python train.py --dataset="photos with spoken descriptions (Open Images, Localized Narratives)" --train_examples=101725 --decoder_norm_position="sandwich" --decoder_parallel_block=false --decoder_prefix_bidirectional=false --beta1=0.9 --shampoo_beta=0.95 --ema_decay=0.99 --epochs=19.1 --final_lr_fraction=0.01 --warmup_steps=760 --weight_decay=0.05 --adamw_weight_decay_other_params=0
Rows from block 9 of the image encoder, named by matrix and row number. Each number is 128 + 32 x the weight over the matrix's rms, rounded and kept within 0 to 255. All counts start at 0. Numbers have three digits each.
# conv: 3x3 conv (encoder.blocks.9.conv.weight, 128x128x3x3), inputs 66-76, a 3x3 kernel for each
conv.0:081100162095112128137117100123129119212094119168115145107122146132122084085091164146114166160159151133116108109160152116084113142103115106187136122128120103072080140136117101127102126105136111096090155133109112129082134164141090149170112109112095106147125128114103131137142115140117143170119168160
conv.1:100153143118085091157149133135105147153175168122100097065101116149163116123140134170138145170113086136139232115132162129209144175110070138132115163127076095098099123064108114185117134123119129099144152120119072114170119101128094085046077098098093155115161103150171154120165135144141150112083103074
conv.2:125154139150114140096141145056129130102059076122140092140118169114123131125129114082101131160132174082092157085123089098136058094118160133127107159113087113153089126136130115126108131128162044138121133160093094121097127130126105170079133167159132104085145110150087156133104141197175143091107138129
conv.3:173127169083166149130135091072065066151157190143117189076128124117070155153111063100087129209117120124164163138154144131157188156142106100144125174178152165189119163122114159138124108108126139208118123084137122146160149126118106168130143186119128127131117163141122102115126122121128143099141130145
conv.4:135120174187129166122151188135143185171100126104104150127076137079191116132185146150101121110126133125122072119137085147120126183157144119105116118119142076105125137128114129135138134142116086178111148095162139052104089099151175134125138178159122147110144102142185150094119157122143167085100148139
conv.5:131109111108156153131133210106118107104121083070135112119108065078078089152122133113184114082096104199103139117094104103065137117104084130156120104121128149085154127148141129125139176176094143080088100079102127120158130107146133127104120103133164180185145155137168171160088128133075074115126107076
conv.6:116112152132172158131186127109143148224199144180186097138160101112116140161063097130087125105145124098073153158074160137094135107112085118139133111078047163101132131068092107144083124129087147097104136094166169118166131089125162152136127115155123099146138101173057138121109097107101103161152083166
conv.7:120137117128180113107100162108184166217177126110079110136128105148107102165153043196140199132133133083148115152150097123154170135164153147116047087164150143082177129119121138114163171156108089161156109149093154123078094130136107145105154103072109142100131104101117113173111108114088086123079106165
conv.8:069094112108142119118126125107087108151153107126097143133147090066142120135131163094050128122116066125090100136162071105103141121069119102131196107105155142090129118106158096106066105140083143114106139053130140083139170154131164185077115102108114131088076108110082114098111077159112114109099151096
conv.9:124115093077097120101115119135102190097163092097112157083056178133180122083136141133175135144145146095106119077081134115116113125166097139169111132173165118115075159175150155124119082146152134146144113132138193174124171154173175158062174110184163145041089173114098128090094130130177122098187104110
conv.10:065118103145173108086108159159121114134149163104118159096167135115133162109152111085082104133116126110101184115123106112136112113141102128125072115146087145100132133104129082147135105116082097113111066127142154097137150125125133138140077153185150116100152125148124082116130148123116228131161167106
conv.11:199144103129150147138162076143119063121125148116140110109134185130106140126110143186151110169155140128113152080192140125128140124131143154123136097131092187138152111175166171131204109116156089123121145182124096138155159127115116097134113119100099109142124126092117110133109126119109120168087129101
conv.12:121123128112114160165132192130200064198121111174097210135133105134166143138110167115069154178136126090124139163120154173156146109114097066092108138163145150097142101108146135150124164103094120147158116111110155120113167182157220173134170174188104128122082157077110032119144125070064074102145126099
conv.13:142155237105212136106124121116072131148075133153112097126137148121122105107177068126126167183200140088046080162125084089105062119079106121121128126149132111121043144099085096143097093107111140144173095088097123190133124108114132149160074121080130071150091075131114142089169101099129147126106153090
conv.14:127105119171141155135173104100150087171146130161113146106122086141158093125091082120178153131181070139155118119152159163207177141206101160168171119129116087089077131186144098106093150170102154151134101153149116119094127103127151126049119117123131143170147150112084127129148152126110164114139120082
conv.15:091091157115092121108153075120151103100150103122100072089123159137065135116128126191112116168190134206174149096175087129110106123134121164155162158137124174141136136147136115112087162092106211120133132087131099092140157123127090093126090105084144083099096124141122147153101085086103125103082132151
conv.16:118139180151140094098127103059050111039085213110117243134112173120140095130105136160145189152193090167182086112132135142135105107108168172137121137127106119115147108074161189103168152143094147135170211136107165189159154168159136124142157134134115137152156155157110124069119105152182130125131181132
conv.17:184122196092143061113126079162114021103132117117109167047099096168108089105149123115127160133161116088142130204123125145095072136105127072089129116116102158125190104100111117112071157153114063091094143159130096112081106168142090144120059102076095115149108129090144101129174198145131145148072141099
conv.18:161101151167093203122154099153103079158137096193139131056111141122123082086121170116098154255136144088089146113146129115134118144089097108158122098137126122082110103164181122202166144130116120107127152118101120146079109120119096144066107115113089135141146172086080127069115125091083138138129115197
conv.19:179168115174103174056113127060074127122086121167099124119188134139165139146069140095101172137157174115192164106133105126123125104127108130095121157108122119040062128127147181134110120115121112138144105196136123133117109105072130126115096141126104062165148075119132142122132140135145106144122151157
conv.20:099115117126131091134136092126140125138088153105119134148173130166161194200166127155153135121143137152172160102134101086092124158062109145104101067120097116074136125105148200122124146157159158118152129134153139093115134129102119126140153194155132146164085152114159101111147107178120188110059094199
conv.21:117135091180145124105104182095125133138078121168077124098138156047183142183173110136148099106147148134132159095110169105146156068166105165129169186154133155166124100094096099134130103112118153147126082111128133097087112136124106104166080125134129159065133084165166142083128171058084116112090161142
conv.22:098123092155178133224168089175169061129150076141121124154117106122117151095098161206183174082128177115122111066156081090133108126146091136108098142096155119134073186134105104118131113107072163216108103088131101112068112146180121166151222165151107133173170134079091130091106147137103132127123094119
conv.23:154114137139111141121075146110087100065130091057114048090139090101135139122113092127102171166140149125161176111129103093136121108131109055128080103152105115142091140116168159143097154156135166179135141120146133135111097080076130102133091089119170144098128142121110147074042152153084106125104096114
conv.24:113096121129120143137134066134147083133144107148141104153109137124157160104173167146154096146156147167113141149138099111151145196150120139134132089113155129094160106119082138120116080087130136082152126171141144153121073125082122152184141146153134181162122109181159190197140167122130113158105127133
conv.25:109148125126144091130127100144140101138143100147082141176088146119160132140180150122131145146162159148196109109150135109112143111099126097151156134139133133152138146124102141131147146114126147138094169051189165172074082084114108143177103162178133142141099136148177165088119134129123130088091138104
conv.26:134143138150081157080074175120133128110118103074097097145103120155120113101142089167140136176132175078112159101153152155126097150099112146099095131159177116166150123141136110178141136172088142174142168095150193124168098139111136094115129096139113143128140105097146109136185097141045069113163133148
conv.27:161166154162105149123090170131131119042177101100149152135094115136111105158122151113130117104134137153099131139133090066134182151111112134065110135124094142071128152109185061151145058181098172134117153120115163187093166129135105127160135135162135085151106119114087128148042133165079155152083141116
conv.28:142154132054182142101144148184170076178118143169114100131142136086112135175096149071097110105100150186093114105092131173120175128128097150175110147172073095118131130101117096087084142127147143085117131163138097120118074126096086123104077163153086151089220063121171102110122153126146159160068105151
conv.29:115125137052159103112099098076110123155152165151050135133129173190136188130153174140064084090080108063074095140109098129142113124140153151130096168121126135128116156156096090115142168151088159154090143103101106118110114098163098067096159161139118117070087080109175132091133129137088089099162095134
conv.30:103100160102126131135129116155115091139125118138133123110148092130142146135123148118082129070120075148148150106140097086129129132140162154103180110148123126157162116102134145147110106088096095141115151135139123100100141105152134115124057113121109133120101168098107125160118156161119164177095086109
conv.31:127149066100145060115105148128196135118141124097115115091104170167131145171128144118090084176143093092090143156089033107055121171115110117078108113150108133096079109043114112090126124124164145161092134119093165114148099204151149194188097084141167066155092140094087141064146092113068114125131117145
conv.32:100145137111147177103189060101104113127106097101069096121085174085137124149117135108068107135135117135157150158124109157164138167145118074106103128141099135114100123103135107147152136165119107137104134188096082116140125105153098115136144154093156131109100109124142108119182158139139146137094122106
conv.33:149102061074107122146119140109106087149154106135148187054112116132151113114094166132089148150144080109133189130099165178158107156121098129113165133123163132173131149137138124151155123176118173053147092136095111075094107135113102123088098068173062168179107081115116092026096108121136115132164134087
conv.34:171136089147159190064165135148144132162113109087100128132131187105120078082149135127101064105132122096100090065108124106134124047157130180099112173123107109127125133164114194125119099162159137120168147107068081126197128134134134115094102104104092101088115136088082065121089149144123090103132124166
conv.35:136077147130124135087178100105116086104121080135088135155117049087116071088142153098098152092061105059122117129097100130080157051178150143101143147082082151121106116135091117106098113096080169147143108181110119117130175114123165159089142119200189154173129136133158126057151188157141154141112160117
conv.36:089106126121076164160167131138157138105141127130076114060133112109205130177065171124122157108131074117190147087157092137098162151093123163169106138164152165150126143146087089158127175134156088068147161155112122135093146157148113132084093118176145118082068153133088122094152171175106164166203110134
conv.37:129173143057119091153087145098109185127112135081142089099112128207155158072129136101107063159090127086090130086144163145128119157105132099162148183092130159169124141144082086145130131164113117097095088083105125071084167180105139142103121105089166192147136175162157132117154118137145109129067133150
conv.38:159149153108146137104105197088084134110129148146111166108144182137129201141108183102114146085098159101135077159107079168100086138081124084138118098076080136124175121134074129153063128112134126135147122148176073124172165147112078142102127137156133133087103129114068132128130177112190146114182168053
conv.39:135174102085102134131105117100117148132159116203100083167165149114140145096128107102156149126129116144117121135132110090089115138110100126159113160128127111141104063095132154126076110148102126065072174093124132113142178161132132099150081121077135133106130186101120099128120133162188128115168122176
conv.40:187173101135133076103145131120128214116133210131094148169147120228222119173148172151105145177105158105060068096092197091162136112061106084120120167161123075147136119070154058141132160023149150101099103106136200116097086163070169087152082129074112164177108165179078101213077097124131128125134127176
conv.41:173088113113105141127130070161130158100119147102114174119151152150128120159154152162158151121083034079064084087137151083156212193161191130119156156151199138148171089144115084117105116069147126131176160149169112115190123119132100127157122073110173107178149131111140130118054149155097108126090087106
conv.42:146166077202128057149134084143176180133165139153185087149157141130108150099172121136133118152122102203169093127141093105162148132129179150198143126142225118076165085131124155117105081102141070176094125149147106170080132107157096099152128128172091086096106089118128130096106089101132083146097103128
conv.43:100140147176097104091150127118097191136071135168098119136205164119114140137047182136157124184223069076167162142134113129137084123122047134108163136112089083136116102093111134078107136111085060165132140181133119155107121118148135118075139106090119123166156116112127090124118145115098133141138132113
conv.44:091142108089102097099085168126120116131059080133127153137156138129113124155092119110139130138118130138126101162169153155159132140151112122091164101157167217168144130125105095148143093107143105078140128145093099160134178138125144160170161100090153097106121165132097117092109134108130149130145114150
conv.45:104164109221175169189118153145100117123105121073095128148125157140130103141181095131095123140174118115089122079078124096131100114145001136154074147139052098122152147121180105120152173140118116113100128066071094136060145104141151106085117187130200200142128132165115151130075128140121179070144150136
conv.46:134193101174166095127150122109140107092133144115123121135087084142101107101085156147118122126155129145154080148124137112119113160080101110099120159130080122080082111132171168119135105168117149125118118086090108123107121161128114093163151132172152142184111130102140197121079088185120171185131160166
conv.47:156139161128187145149084160135153100100101112116148131096092170146168158110154129150059116088095147090177150119084149139136127148190124149123103232154148093148170100156127101141066142151081173125097144138110099136157119129129125085097105114179112123109147145145147170072144129109105149130143149162
conv.48:117158126088145102144118130140130087087036094151058137167130109126132168131128105124106071138129142153107152151121141086117134125116148118121134209148138121132129107142105091090066132149113117139125112102113120129138119143072151133115141111164152159123120140146061129133129143102099129125130125149
conv.49:179133116117125089093140152134162127144121137157101110143091113140115138106108072110117133095114188070075067120111086181099132135139156098076116117107075087130097169121105113173143090130136137145165158122112194097100114101148134157122095062096179172093153127133120161159093176069113126112184126145
conv.50:139094127132154169124123130120148106158149143139180115140119140122126145156193108115174161125153086130171132082086137126109160164103200118110093120122132155130132141193111131135112103078141096146114146122109211091055154133131089138145105119200126122098119129142124108097164131128118127155090139108
conv.51:102134103159150172147141164102142118116083145110150155137130154102111116116093120118081105125095158157168143128125069061127093133083135182129128141125121118154123107111096114121113097128120128135153109151116161146192150169125062096136075088118087137086120094131080114159133184174141159148143107110
conv.52:216141131123141127094190146135104127133150156120101105086082122201148053110204123083172131102183163132120102115181065166165092154148130109057076137153054112132114096144145143107094146098136149129113091191082160105134145106115189136105092134153115106084128094101091143150138152166163143129117111173
conv.53:142128124200166144142199138128094084166156124161161153098123105196152089157188128121141147107114094120125152143139096123120129170147116156182130111142140165083155124145135079089136106125138076140112159099097126125130134133173140164107144145157110126121126138128140154182109129178120097121075149144
conv.54:143095164164121151163146127170129137240146156174113128110131123135121167117103149095105126136118108196151191129163083114147162113152176145086173112102098138135092135154118129153145164105111033099165118112157077142098115072068118094116106095137103174121162110135104138144104162140139147140161150089
conv.55:093088130140135217136119117168141100128093124164085150186123089051137176146173095159154128078113145177155163167149180186180158192196206174119108149131121159122096142111108155089080080137026114196125155156096155078130160114089172137130150149112114130103114114089104052141073095114145099127078074115
conv.56:151236160110132207125107150161069109067088162104128076166109182129144110174152134120163176084127122121147186065140101116097130166109067138101090151137159138127087124176151159130166114118157118190074189108137161101141162160068139135115125078093126136133081172174187157138095118164065113157090105122
conv.57:075083085111130126105066083157093134070075117143100134122120105128074128120115125150063163136105108139089144098100079085088100107141130062101037137095097175107132108164122151193131141104142147108183144141129160125080141143131088094082136169106131122115103128157168116154151101120099100154087136195
conv.58:169105122093162099156155111088094092102111155112127140127152118121138130110107125136115114119147143116095096145145132109125084105128135106090103045114096031123157139131099131139102121154137080119094099127099151114165083141160147152134142131148069146107147087133104166141134125144156118187110174136
conv.59:199134177146129130124163096136083151114133108116144185159155163130143199128193172196115114127170134093097203082144125082059136096055126143094098114079060130115130125114124092161140093120123125078130106100108085097138158124162108149119124131178165152106200094152147160114133142128118126123123100142
conv.60:153132099137074097139141109114122114125124050084120129148162112133128112116080076161139109139054093113145154099084084168139098170118168156105177132161107114105098143166170096146173164137188206191138172161160146119125105078128121193173166158191122122106114159107159135078080114114142092129111146174
conv.61:119127145181157147153121109141134115117113119102078121164141115124159095122143169107176103162156085150097188115103115097120135141072109127162149092116089102105109167158075107138128123149133111108105173184058107088125155106126096153124121113090095183139065110080099124095150089177135122152100158155
conv.62:142193142077107132079077126153150148183175118172129111053148103127094112097184130120118146092147092092136180099175133196161153109124143087095108126176093169175200164188183157151128091119081138144122071139125111125122181154158213205192170139164179108182239187123092162122152064181143208174179193208
conv.63:128123136126137106132082046206146151120123114135195150156085105113172176149117158172210121140149149111165111140188107180132127111080046159156122153104159156154115111123108107087107067129093182133134116124108120169110058108113157125105110107132119122092151088173077153114172171124123097113106135130
conv.64:154098118156072169153140092131126046135122102149130106154105143155141065082091098070137144154153063138093120146104083123104152090160117087123119122126126168142121123125092162162135101118164099120091136146112146123077156150199133191219115176221117088128143131165108161126123127123126062153102107116
conv.65:112123149151168142116088128166089128142106116134159135108170123128101094116135100192122106126169163130173131116144153120112089089131130146106127100136121105154160099146084132150075071108111098096145135108106109168107123095107158120126113164149181149137163157096109144139140170167163139172094119142
conv.66:139142101092114133126079090114094128073069150081123147138131176142187151097157182105140133104059105056125107147082134095120115130152044115080110161105086100134149142106122086101152140106171067057134133100078128098178078140151116113132148092179110169185170112114097137089134111103163097159180153165
conv.67:121076117120138125170132145119180112173113124101103099135115141059100174108101135116083157125127133127136125117115099115135125139181151192201197201186119171175177074178161102131101167143094085102158124147197131111130198128140157125231165140099124122100120130146130114127112162134091112162133087120
conv.68:165088051160089084138128158126139120043147133118091096166126138128119115118100167126144088114111184131118088155162122172129178147146077148117148101087082086139129147135105159131093072126144141138088099127162129202127140080148118169119111157116110128192154133156087149105167151097128155128156112135
conv.69:090132151112071190122104114139112075061071162113161155117152139101086086120073119149175092136128137140142160101150147181090144153140105126075116123147176138138140100091194141091138104109091138184171087175096123106088107116111107098109104130182154158178179165189159142183065078115133124156114084117
conv.70:119129116139070136154096108151158140122123108130101054078083127115147132118092102133127135093128074100135117124191174147145129077105109066100112127115025076118105157136134148141126060128112100146150122136128144178093146104082123203148183159112118145186152108120040163094143161110164179124116147103
conv.71:184137114125151138133121144219182143160180105163187119128130102131084123160146116111130079106149072107108106122142140133138123101126135085092111148123112134185126097116140170158129055081132145057122125130142123119106124137108160090097096116127162166139142062134105133124145170155138169142125122128
conv.72:139167158163151097174080109132113181109108080146078128190143151130214139095057153084138107111108171130146109187098137121094156128144119110143189111112058142188136202114180183156164202157183067101133090132107122128133119138113146152203159125076131132134132119125120137105124154151149090129126152169
conv.73:111173174127085122149129122094156102121139121150154115162127133125145131128091126076103163123128160177153153129108098098094135120081135167116115083166191152137163124072148088097088123169094136147142131128155128120135110147163140125118068115077159098097150118141138107066120126139099138111149119091
conv.74:120171079084109090115177093040083123106155178072159146114032124123080137129145168075073114146126136172165166167124145156093190054197154102110164132127167132130119090114130130140118141079128088124115093160103085080151148090135064058145096099077129131122144159174154134069150095161144115119083079136
conv.75:179120129090097150136151076120098129115119160153099171064156085213173123149123192068107159118103100121153170165113094138144131099126192140147207165188152139181163121105102099103160085140149161080128085141115073109112138117137131138119157172138121129192127128111104172141131127156101105127087093117
conv.76:105141144051140106156071120153112068149094055065119153087167164147136164170155096141087142142101144096209170088134109070107132108046068079050059061104136170103074081110123117113125077105098069128163172105178139161118075164059130104061105035115092110169097099140130124150119117130078137175142114121
conv.77:195123114156133043161192143100107137158184123142142065126141080184173084107098146110212211161135148121081134103136157077125167081155136136082106109105087095178089140150133122164146155111133126174159160142176118157095166120109108068113146154072085175167092187177097134114106133073080127152139176148
conv.78:110156141124137133148109131131094188127154180150155120201171141121119152129132140136098126108088104129128114099164128122125106130134128111183108101145106134136119096168123139180111143086161130175122121157128139130138155165178162165149173149165120105146106117126138101151098103072158157104154119178
conv.79:109175063141069139073118094158120196150094155136106126155138099158114144066084136152142090162110087080116135133144143188126149135114148144155132118127132136120081121132081160096102148140104158182109196173126217126132100088095150075161098100099156106153094142151137161079148105115109142118153056112
conv.80:154149129101071140090111132127183206173155136131125150098161068110114172127106167124105157122105125147176114111163072232105132131137142133099094130088092146122075123107113183142130112154157107097102069125155130146135099092122158125164109154060138067132135128138115169115110136122163127091152167169
conv.81:099114200137160076079116069109140074133102089097110123118187086160084044132087166146103165138138152132141158142117103108164109159141107078060072158099099107104097094086119102162096039120155130152120105116151085153157156162105159173162086106132155156159142091130132162082165079145160130109142146121
conv.82:138132169148139123196189117123121201131146096138115059189126134118131131138137079165136149168174105135123120135107136157145110139144120126154083095094131107138153061111078152134131108133122195180145141163202146193177096108101115143086171123139152134133116121071071147092123083120097117199139138105
conv.83:084135176188185151110103113144124108147151162130139104199076123197164116071114117102101086163176136121163131131172176148158186203158196134080143169138149111105094108155109135126094078095134103125168109146108143136138190128137133168122096057123102153122074108110114086081158202140149105171140160164
conv.84:103103111148175111078117071096117098151181120113105147106127120120140157105157199101098090076138164124145109142194129112195157115173126123106139185144048096084115150142153143144128121143181151157212113154118131216173132134149136127100087074120083190133153165092065102177145122104145090088082139150
conv.85:116190146118124131175101085091098181115113153227192153083191093059144177132103138098102103134110143160150109134148111120131088130136097097178106174142093136082114157109139200145200153208166077148127129067151136087124103132094111070156145129101111144059077147118160133171172163100085100162116095146
conv.86:168128083156102140102167149138108087139152126128111116117129171184165079172140126122137102124148107086107137114137139193123146159116099129163135123149151114108193156127187110163129135119140138128107099134176147101124092126095143163153158178140130132160124096115120115114129139078138108118124120149
conv.87:158123147120112134135156138207165157153210125119153188087168098132092116122150113147146166134075120132182146156154111137107140091077118148176156141151123131115137157122128127116110111092202180168137142151166093150126090080143123139112125115132156154095131083084101079152135171172131128100143160094
conv.88:102100096128118132121101141109180087140166117157103139113160088134137126163112084164117089106111120113062160135178107124153117070126153133095063077146110166152186096114138138084093136124086118146192127134189114168124159135104094152143169112154143144110096120090138157112181099147073151138114115134
conv.89:106097126132102150099113145155111088160160139124173199142138068135161161041106163121094134122128149135110115141116151118124147102102171140132161144153116105091116098137137099139142158135094104136059153141137135121157137122211106115087083109149114118167144136131134167144122118124089136149153109097
conv.90:077078147136105116140023075119119168125134128089110159122093109159101165088101196133143129048105084121104148100116079132111114111156167185155153134120223139084086151102134127133106097124126083228097133150084151133135087108106149121110127131050160152135137166150107139128131149127115116117140105166
conv.91:133154109124107115148227144168100094187119118148220185128161129093136094093076204191167085148167093203125163132136128112146108070133158137172085166133107082141118093126150097111146188178127180097082122121165172086120110093149109132064141155155123083107148144146079150150212151143201153136166119131
conv.92:115190100098092131103075097148175126137141058151143152170124146128073107163178111154132143120137096145138054093096120123122106146120146141133129064145043115062096157140153113143106177142176124086101138143141101068128086126144144125125102091128158184115147169151145128170100147069177123157131116135
conv.93:175181149189170120124137110141113133131066136175097123124109083139081112142104182164156098120116124149164135104117132155171171095143145123115083135090135157088128153122095103159098117073115128100099136158142118103125156083134147159182170170058085130080118164098101103113163120144129089086103126090
conv.94:167160206137160201097115173131105141143083124132109121199133158141155185129181134186182135120159200195146171117077100151129170121102087142092148153124108067101101133178117134162143073129107167090074051088148138099096121139127124183175179099136131129122170140119081116104115097130102149124096152160
conv.95:139112101111110100124111088096105043163119155127106165144094155086109175107122128168156116131119162130150114142151107091152109103142123113208189149120157122142103150160098077154110101131145104134149162133164158144155105112141106116150100087172137076127137130192139128136129135152102098130102107131
conv.96:111108098130153139124156123123106129169086122142115107085133158127129115131129166084191118150177142126138115102126116158041106149203154110126171165116101112148146150112151141112103139129101103083089099130148033136052122082101132093140104113141172125077138159124145138172105184193200162114123108162
conv.97:111090144155107119110168123066062132170141133113165138154084105120153103150145105115131078128105086089112096093136109069099073106143130175138184197167123150112146116121115117128125116115146089079092143144118170108110153125102088101121120150123086103159180132107099116122163164118131144127152171170
conv.98:181163136101085166148105099114125220122104171202097100103105092100094103098040111127152103109149117149114066139166158178180138172154189129150120071101185075152126116134156145117119109141147170118203173126107089148139186121168120183194099138069134128131108149123101051117139132154135175129114150156
conv.99:136136139203159126117172158104120170108149086160132167103158107117176159084097118143103159108158113178159060156123201143153108112149178087067086114119101095119113128121130115130124097106119102115153111088132114117119076124104143062126146148088142147141067128092110109100097162115136091139121143128
conv.100:170153118156115135142174154139123183147123028126155040129118107123095142187115087119119127078157100177129142136130144123192168139166069120105126085121177086136119119133123119155104129099132137158186115133153203099108128111052133128095157101138211235227093151182137202147122103089135082159129191170
conv.101:122196148089093118087131139144148166089099149116116130094134063146151180153141142152081132130148159064097169108097127109100145110118128136149130155160141107140134139118136147100094109105168146214164114113124125135139076139069136161133128161170068186188134162119104121097084187077144087164133140152
conv.102:138183127105185156137117107198126111126099154151095160130112137106125105082079087098094116116112078154129072130128065130168116161096095159156175141168169137131149138189178136157115139164125113123063148086139117121154139142104157161122078139134116103144122184122132147139143126105129161176133116131
conv.103:135114132198189185131121131180161083092124086122118093132177119159124099085145153089144097103156124096134125150135144104089123133096082135094100114147059098116050147091140149142083074123103192126172066182128112121110088149127182149106109109116169111133125090103067122092200173087100172129174141091
conv.104:085144142122084095151088168149138109148150153104152087104180189144122111128152113134109130203128142108185133117156109093134055124099072152159084103147070167117035155090144149154128103141153154144124145161106103169155113098146139086171173105099131175199187168158073104096173129185127127093144118125
conv.105:159192133173156115140139107134139147063093084102124107135143122077125144134133070123074073124057121184145143054107120132118130086158122109098101095060146096069124117166103198174141163133153097160133174166117165132135111106119091117110106157134134115105164088066110067147104090110118190071111183101
conv.106:144123118115159142119092147154090138134116122156116117167149103126090135098129119097146122125101136115066116170130124117131189151142125082077113106096118104119092154134113116123112079112129154183183206190157167096076111090102169120106077138115134164090060146109156165128117152168121137114125078110
conv.107:116109095134112149147166146123096087143120100074208174105066181152185092141217145157102116133136146108092078077123101110110129061143188141096097137141038100152103106130150168120077144126159164141136097154109162154144188120109067156180086119160116123171156160126115124099120073147113105125123184128
conv.108:133092078078088100136091136141208132102150145099108108122153130131161093114083077124089135219176170099066026093105119119097155134066080122063096108072074112083092156119178110125126090153145156165110105096138136080155123106123192149121115104151140134115131133128127103079149088121068060114137128157
conv.109:111064138089170140119165104091097060085119057117108082049124117108125121158136116123098148169085178103070157144127095137083124152101085099116145166148090125143103127117177110093117094125051164106139128070146076148124095159101121121127165141088180109106136194131149090131111109144102126116149119102
conv.110:091114112139066099106114111106081104110116099117146117135113155140100092147077120175117102103101098093143110090108170162100089096122133111138131126099122126076149161114117187118103156134158135144116195164122090075125081106066130058126093102054129144140158191112140158143176073135142141155143089111
conv.111:086111054099085100123094121130099104157051175109078141149136168169126113079073100152123114109125152075119074099180139118101129100128112178155070108084141141145117130090126084175148124121136185137123146116103147135136114108151129176151177152124154074134129103171125177115099100089122167126105148168
conv.112:127105083140139156169100182140109137163172118133102108146126177093131115096083136121132137180168093147162129115167187129175182217106130157112131136116089176179131132124151100133112120131132123101151149139125109098044139142082105079093096147072150108130112112133150115133117182118144175105175166132
conv.113:125117099132126114112126118142131105161144105182148198131082109118052122036159134111122152074084142053165133191120120128121102167110158113100119094086207151149110081132092127156161138162174102174177144130122200107170147130148110124154112057020145142103113137098098114115145067091116117119183121153
conv.114:177138133172124120175130113124167152143099144145151101099118117159142166131167099120117142078136079134151155169168129177250116152118084168120093144133087120139050166166102147145119121113134073160147124132075037096104058095102096109071100119142162148179127161132174122125101083135128167128113155099
conv.115:168152076098183133111103152149134083095090184102099121127152106162118065054125172132184165108076074132127099160184162192117148171132199139093061145133170127100127123098206148181127077142112124157181120110212111160166171152148083130180114176156120151091088177148107114127120123133106161166146137135
conv.116:082138134137080142144046158115130087027174104105193120074140090193140141145132083061131125128135097088127167150106076111108102150090122195118134158194111164142196164121214088145125102139080133115175104140119134131024122139130122157109137125157163167142196139191156110185101144162117118125102134114
conv.117:130118132110156153129135161117126144074154088137095149075183147123152107129094110100103139043094071067085109142193165103187119128152179133151127104159104111123091150137108108115125073107165147140146164121185182093120109148187123132095137107126105086124114152101120113156090101118147116164116107136
conv.118:108144102104080095108107082128119110211157113142156056095103097132133123084111125087160112157149148139156143107089132144082092102099116091116110152168085092133139146102112102120140040154120148152145108139110089132147111153129101125097067152137077100137074132108132120078088192186047119148130157193
conv.119:175179173113101168193149081158149214157138174102115153161173159189139151133123090118090113107112069067095135093135128080183083112141113123076118105143122125094079163057159082139111127101080128134067119132102124080138136109106197118166156108137116103155160165063071137155091115139126158160127120123
conv.120:100144159176122073152165188107150143131101132173179165090085151165096120191108078161099067170081137079087140090132105130109137139169140085071058125126135158075149126104147136106126015104096067127119131137125087097115161135150131120194154139097109107123116084151134129091093099241153131162086208138
conv.121:156138116147140143120106124083095048129061042124109088119090146102079089074109177189109173112157124148166123149158107129141155146199146142119129085157121127117172145166116144189159148065112150136193145236181115112195101071154133118110145161153116123093149101130122153118101078135099137163117104069
conv.122:150161198107177113127137162109103064118072116098140112200143136127139109087153090053097100113083138125093135088122123151110123100130127110136141085153127191140080140150136145137093118117106123108113097089189076169103148104130080174121072128138185151114101146152110194164123105178103128098187120095
conv.123:106133105117160133091101133115097086161073114151108119142107110081143103153066147107128102097097119134081145137092111091122111117079106123113137133066187199101115145163124129149090157101135112134138136121102092114119152088079098154135156132213116140121125101117101094142164107195158159156153167153
conv.124:169184211149164131165153114109129136089120099099065113107123113164117153215164162084104091177114088057028087172103099103171104037141119059100148147110068086135157122139099153120142096091152134112127110113157137136161128142103183129116112148131141065143070131123156117081199088141138160142103152094
conv.125:136094087106164137108147139140095163144105111147124142161100135165092084130127073123124080152168209102138129137126141124147098096106189109159058138151141171113117163096191088087095117133159178074117129186152146127201120141130175121080109073096094068096139152111116083165116183136180182148162202143
conv.126:176123077139143053101108114130138147082182139095093125193115049120184144100085131093231122166148171089086123072081186151131153118120091180248111169179052115123157098090142091138154151090171156154096076094145095137093195112128121149109112143140114148057200112099134067135155082087087135143138171185
conv.127:123120064123079093135101208117039070161089115163102141117137126161102149110113146131121112078109028103182118168148125123147113141097061121067132082128143120183125110124119140147085113133144107102125149134130102129046135156168166141117151184096130161132110123107131159135146180153161178142141140157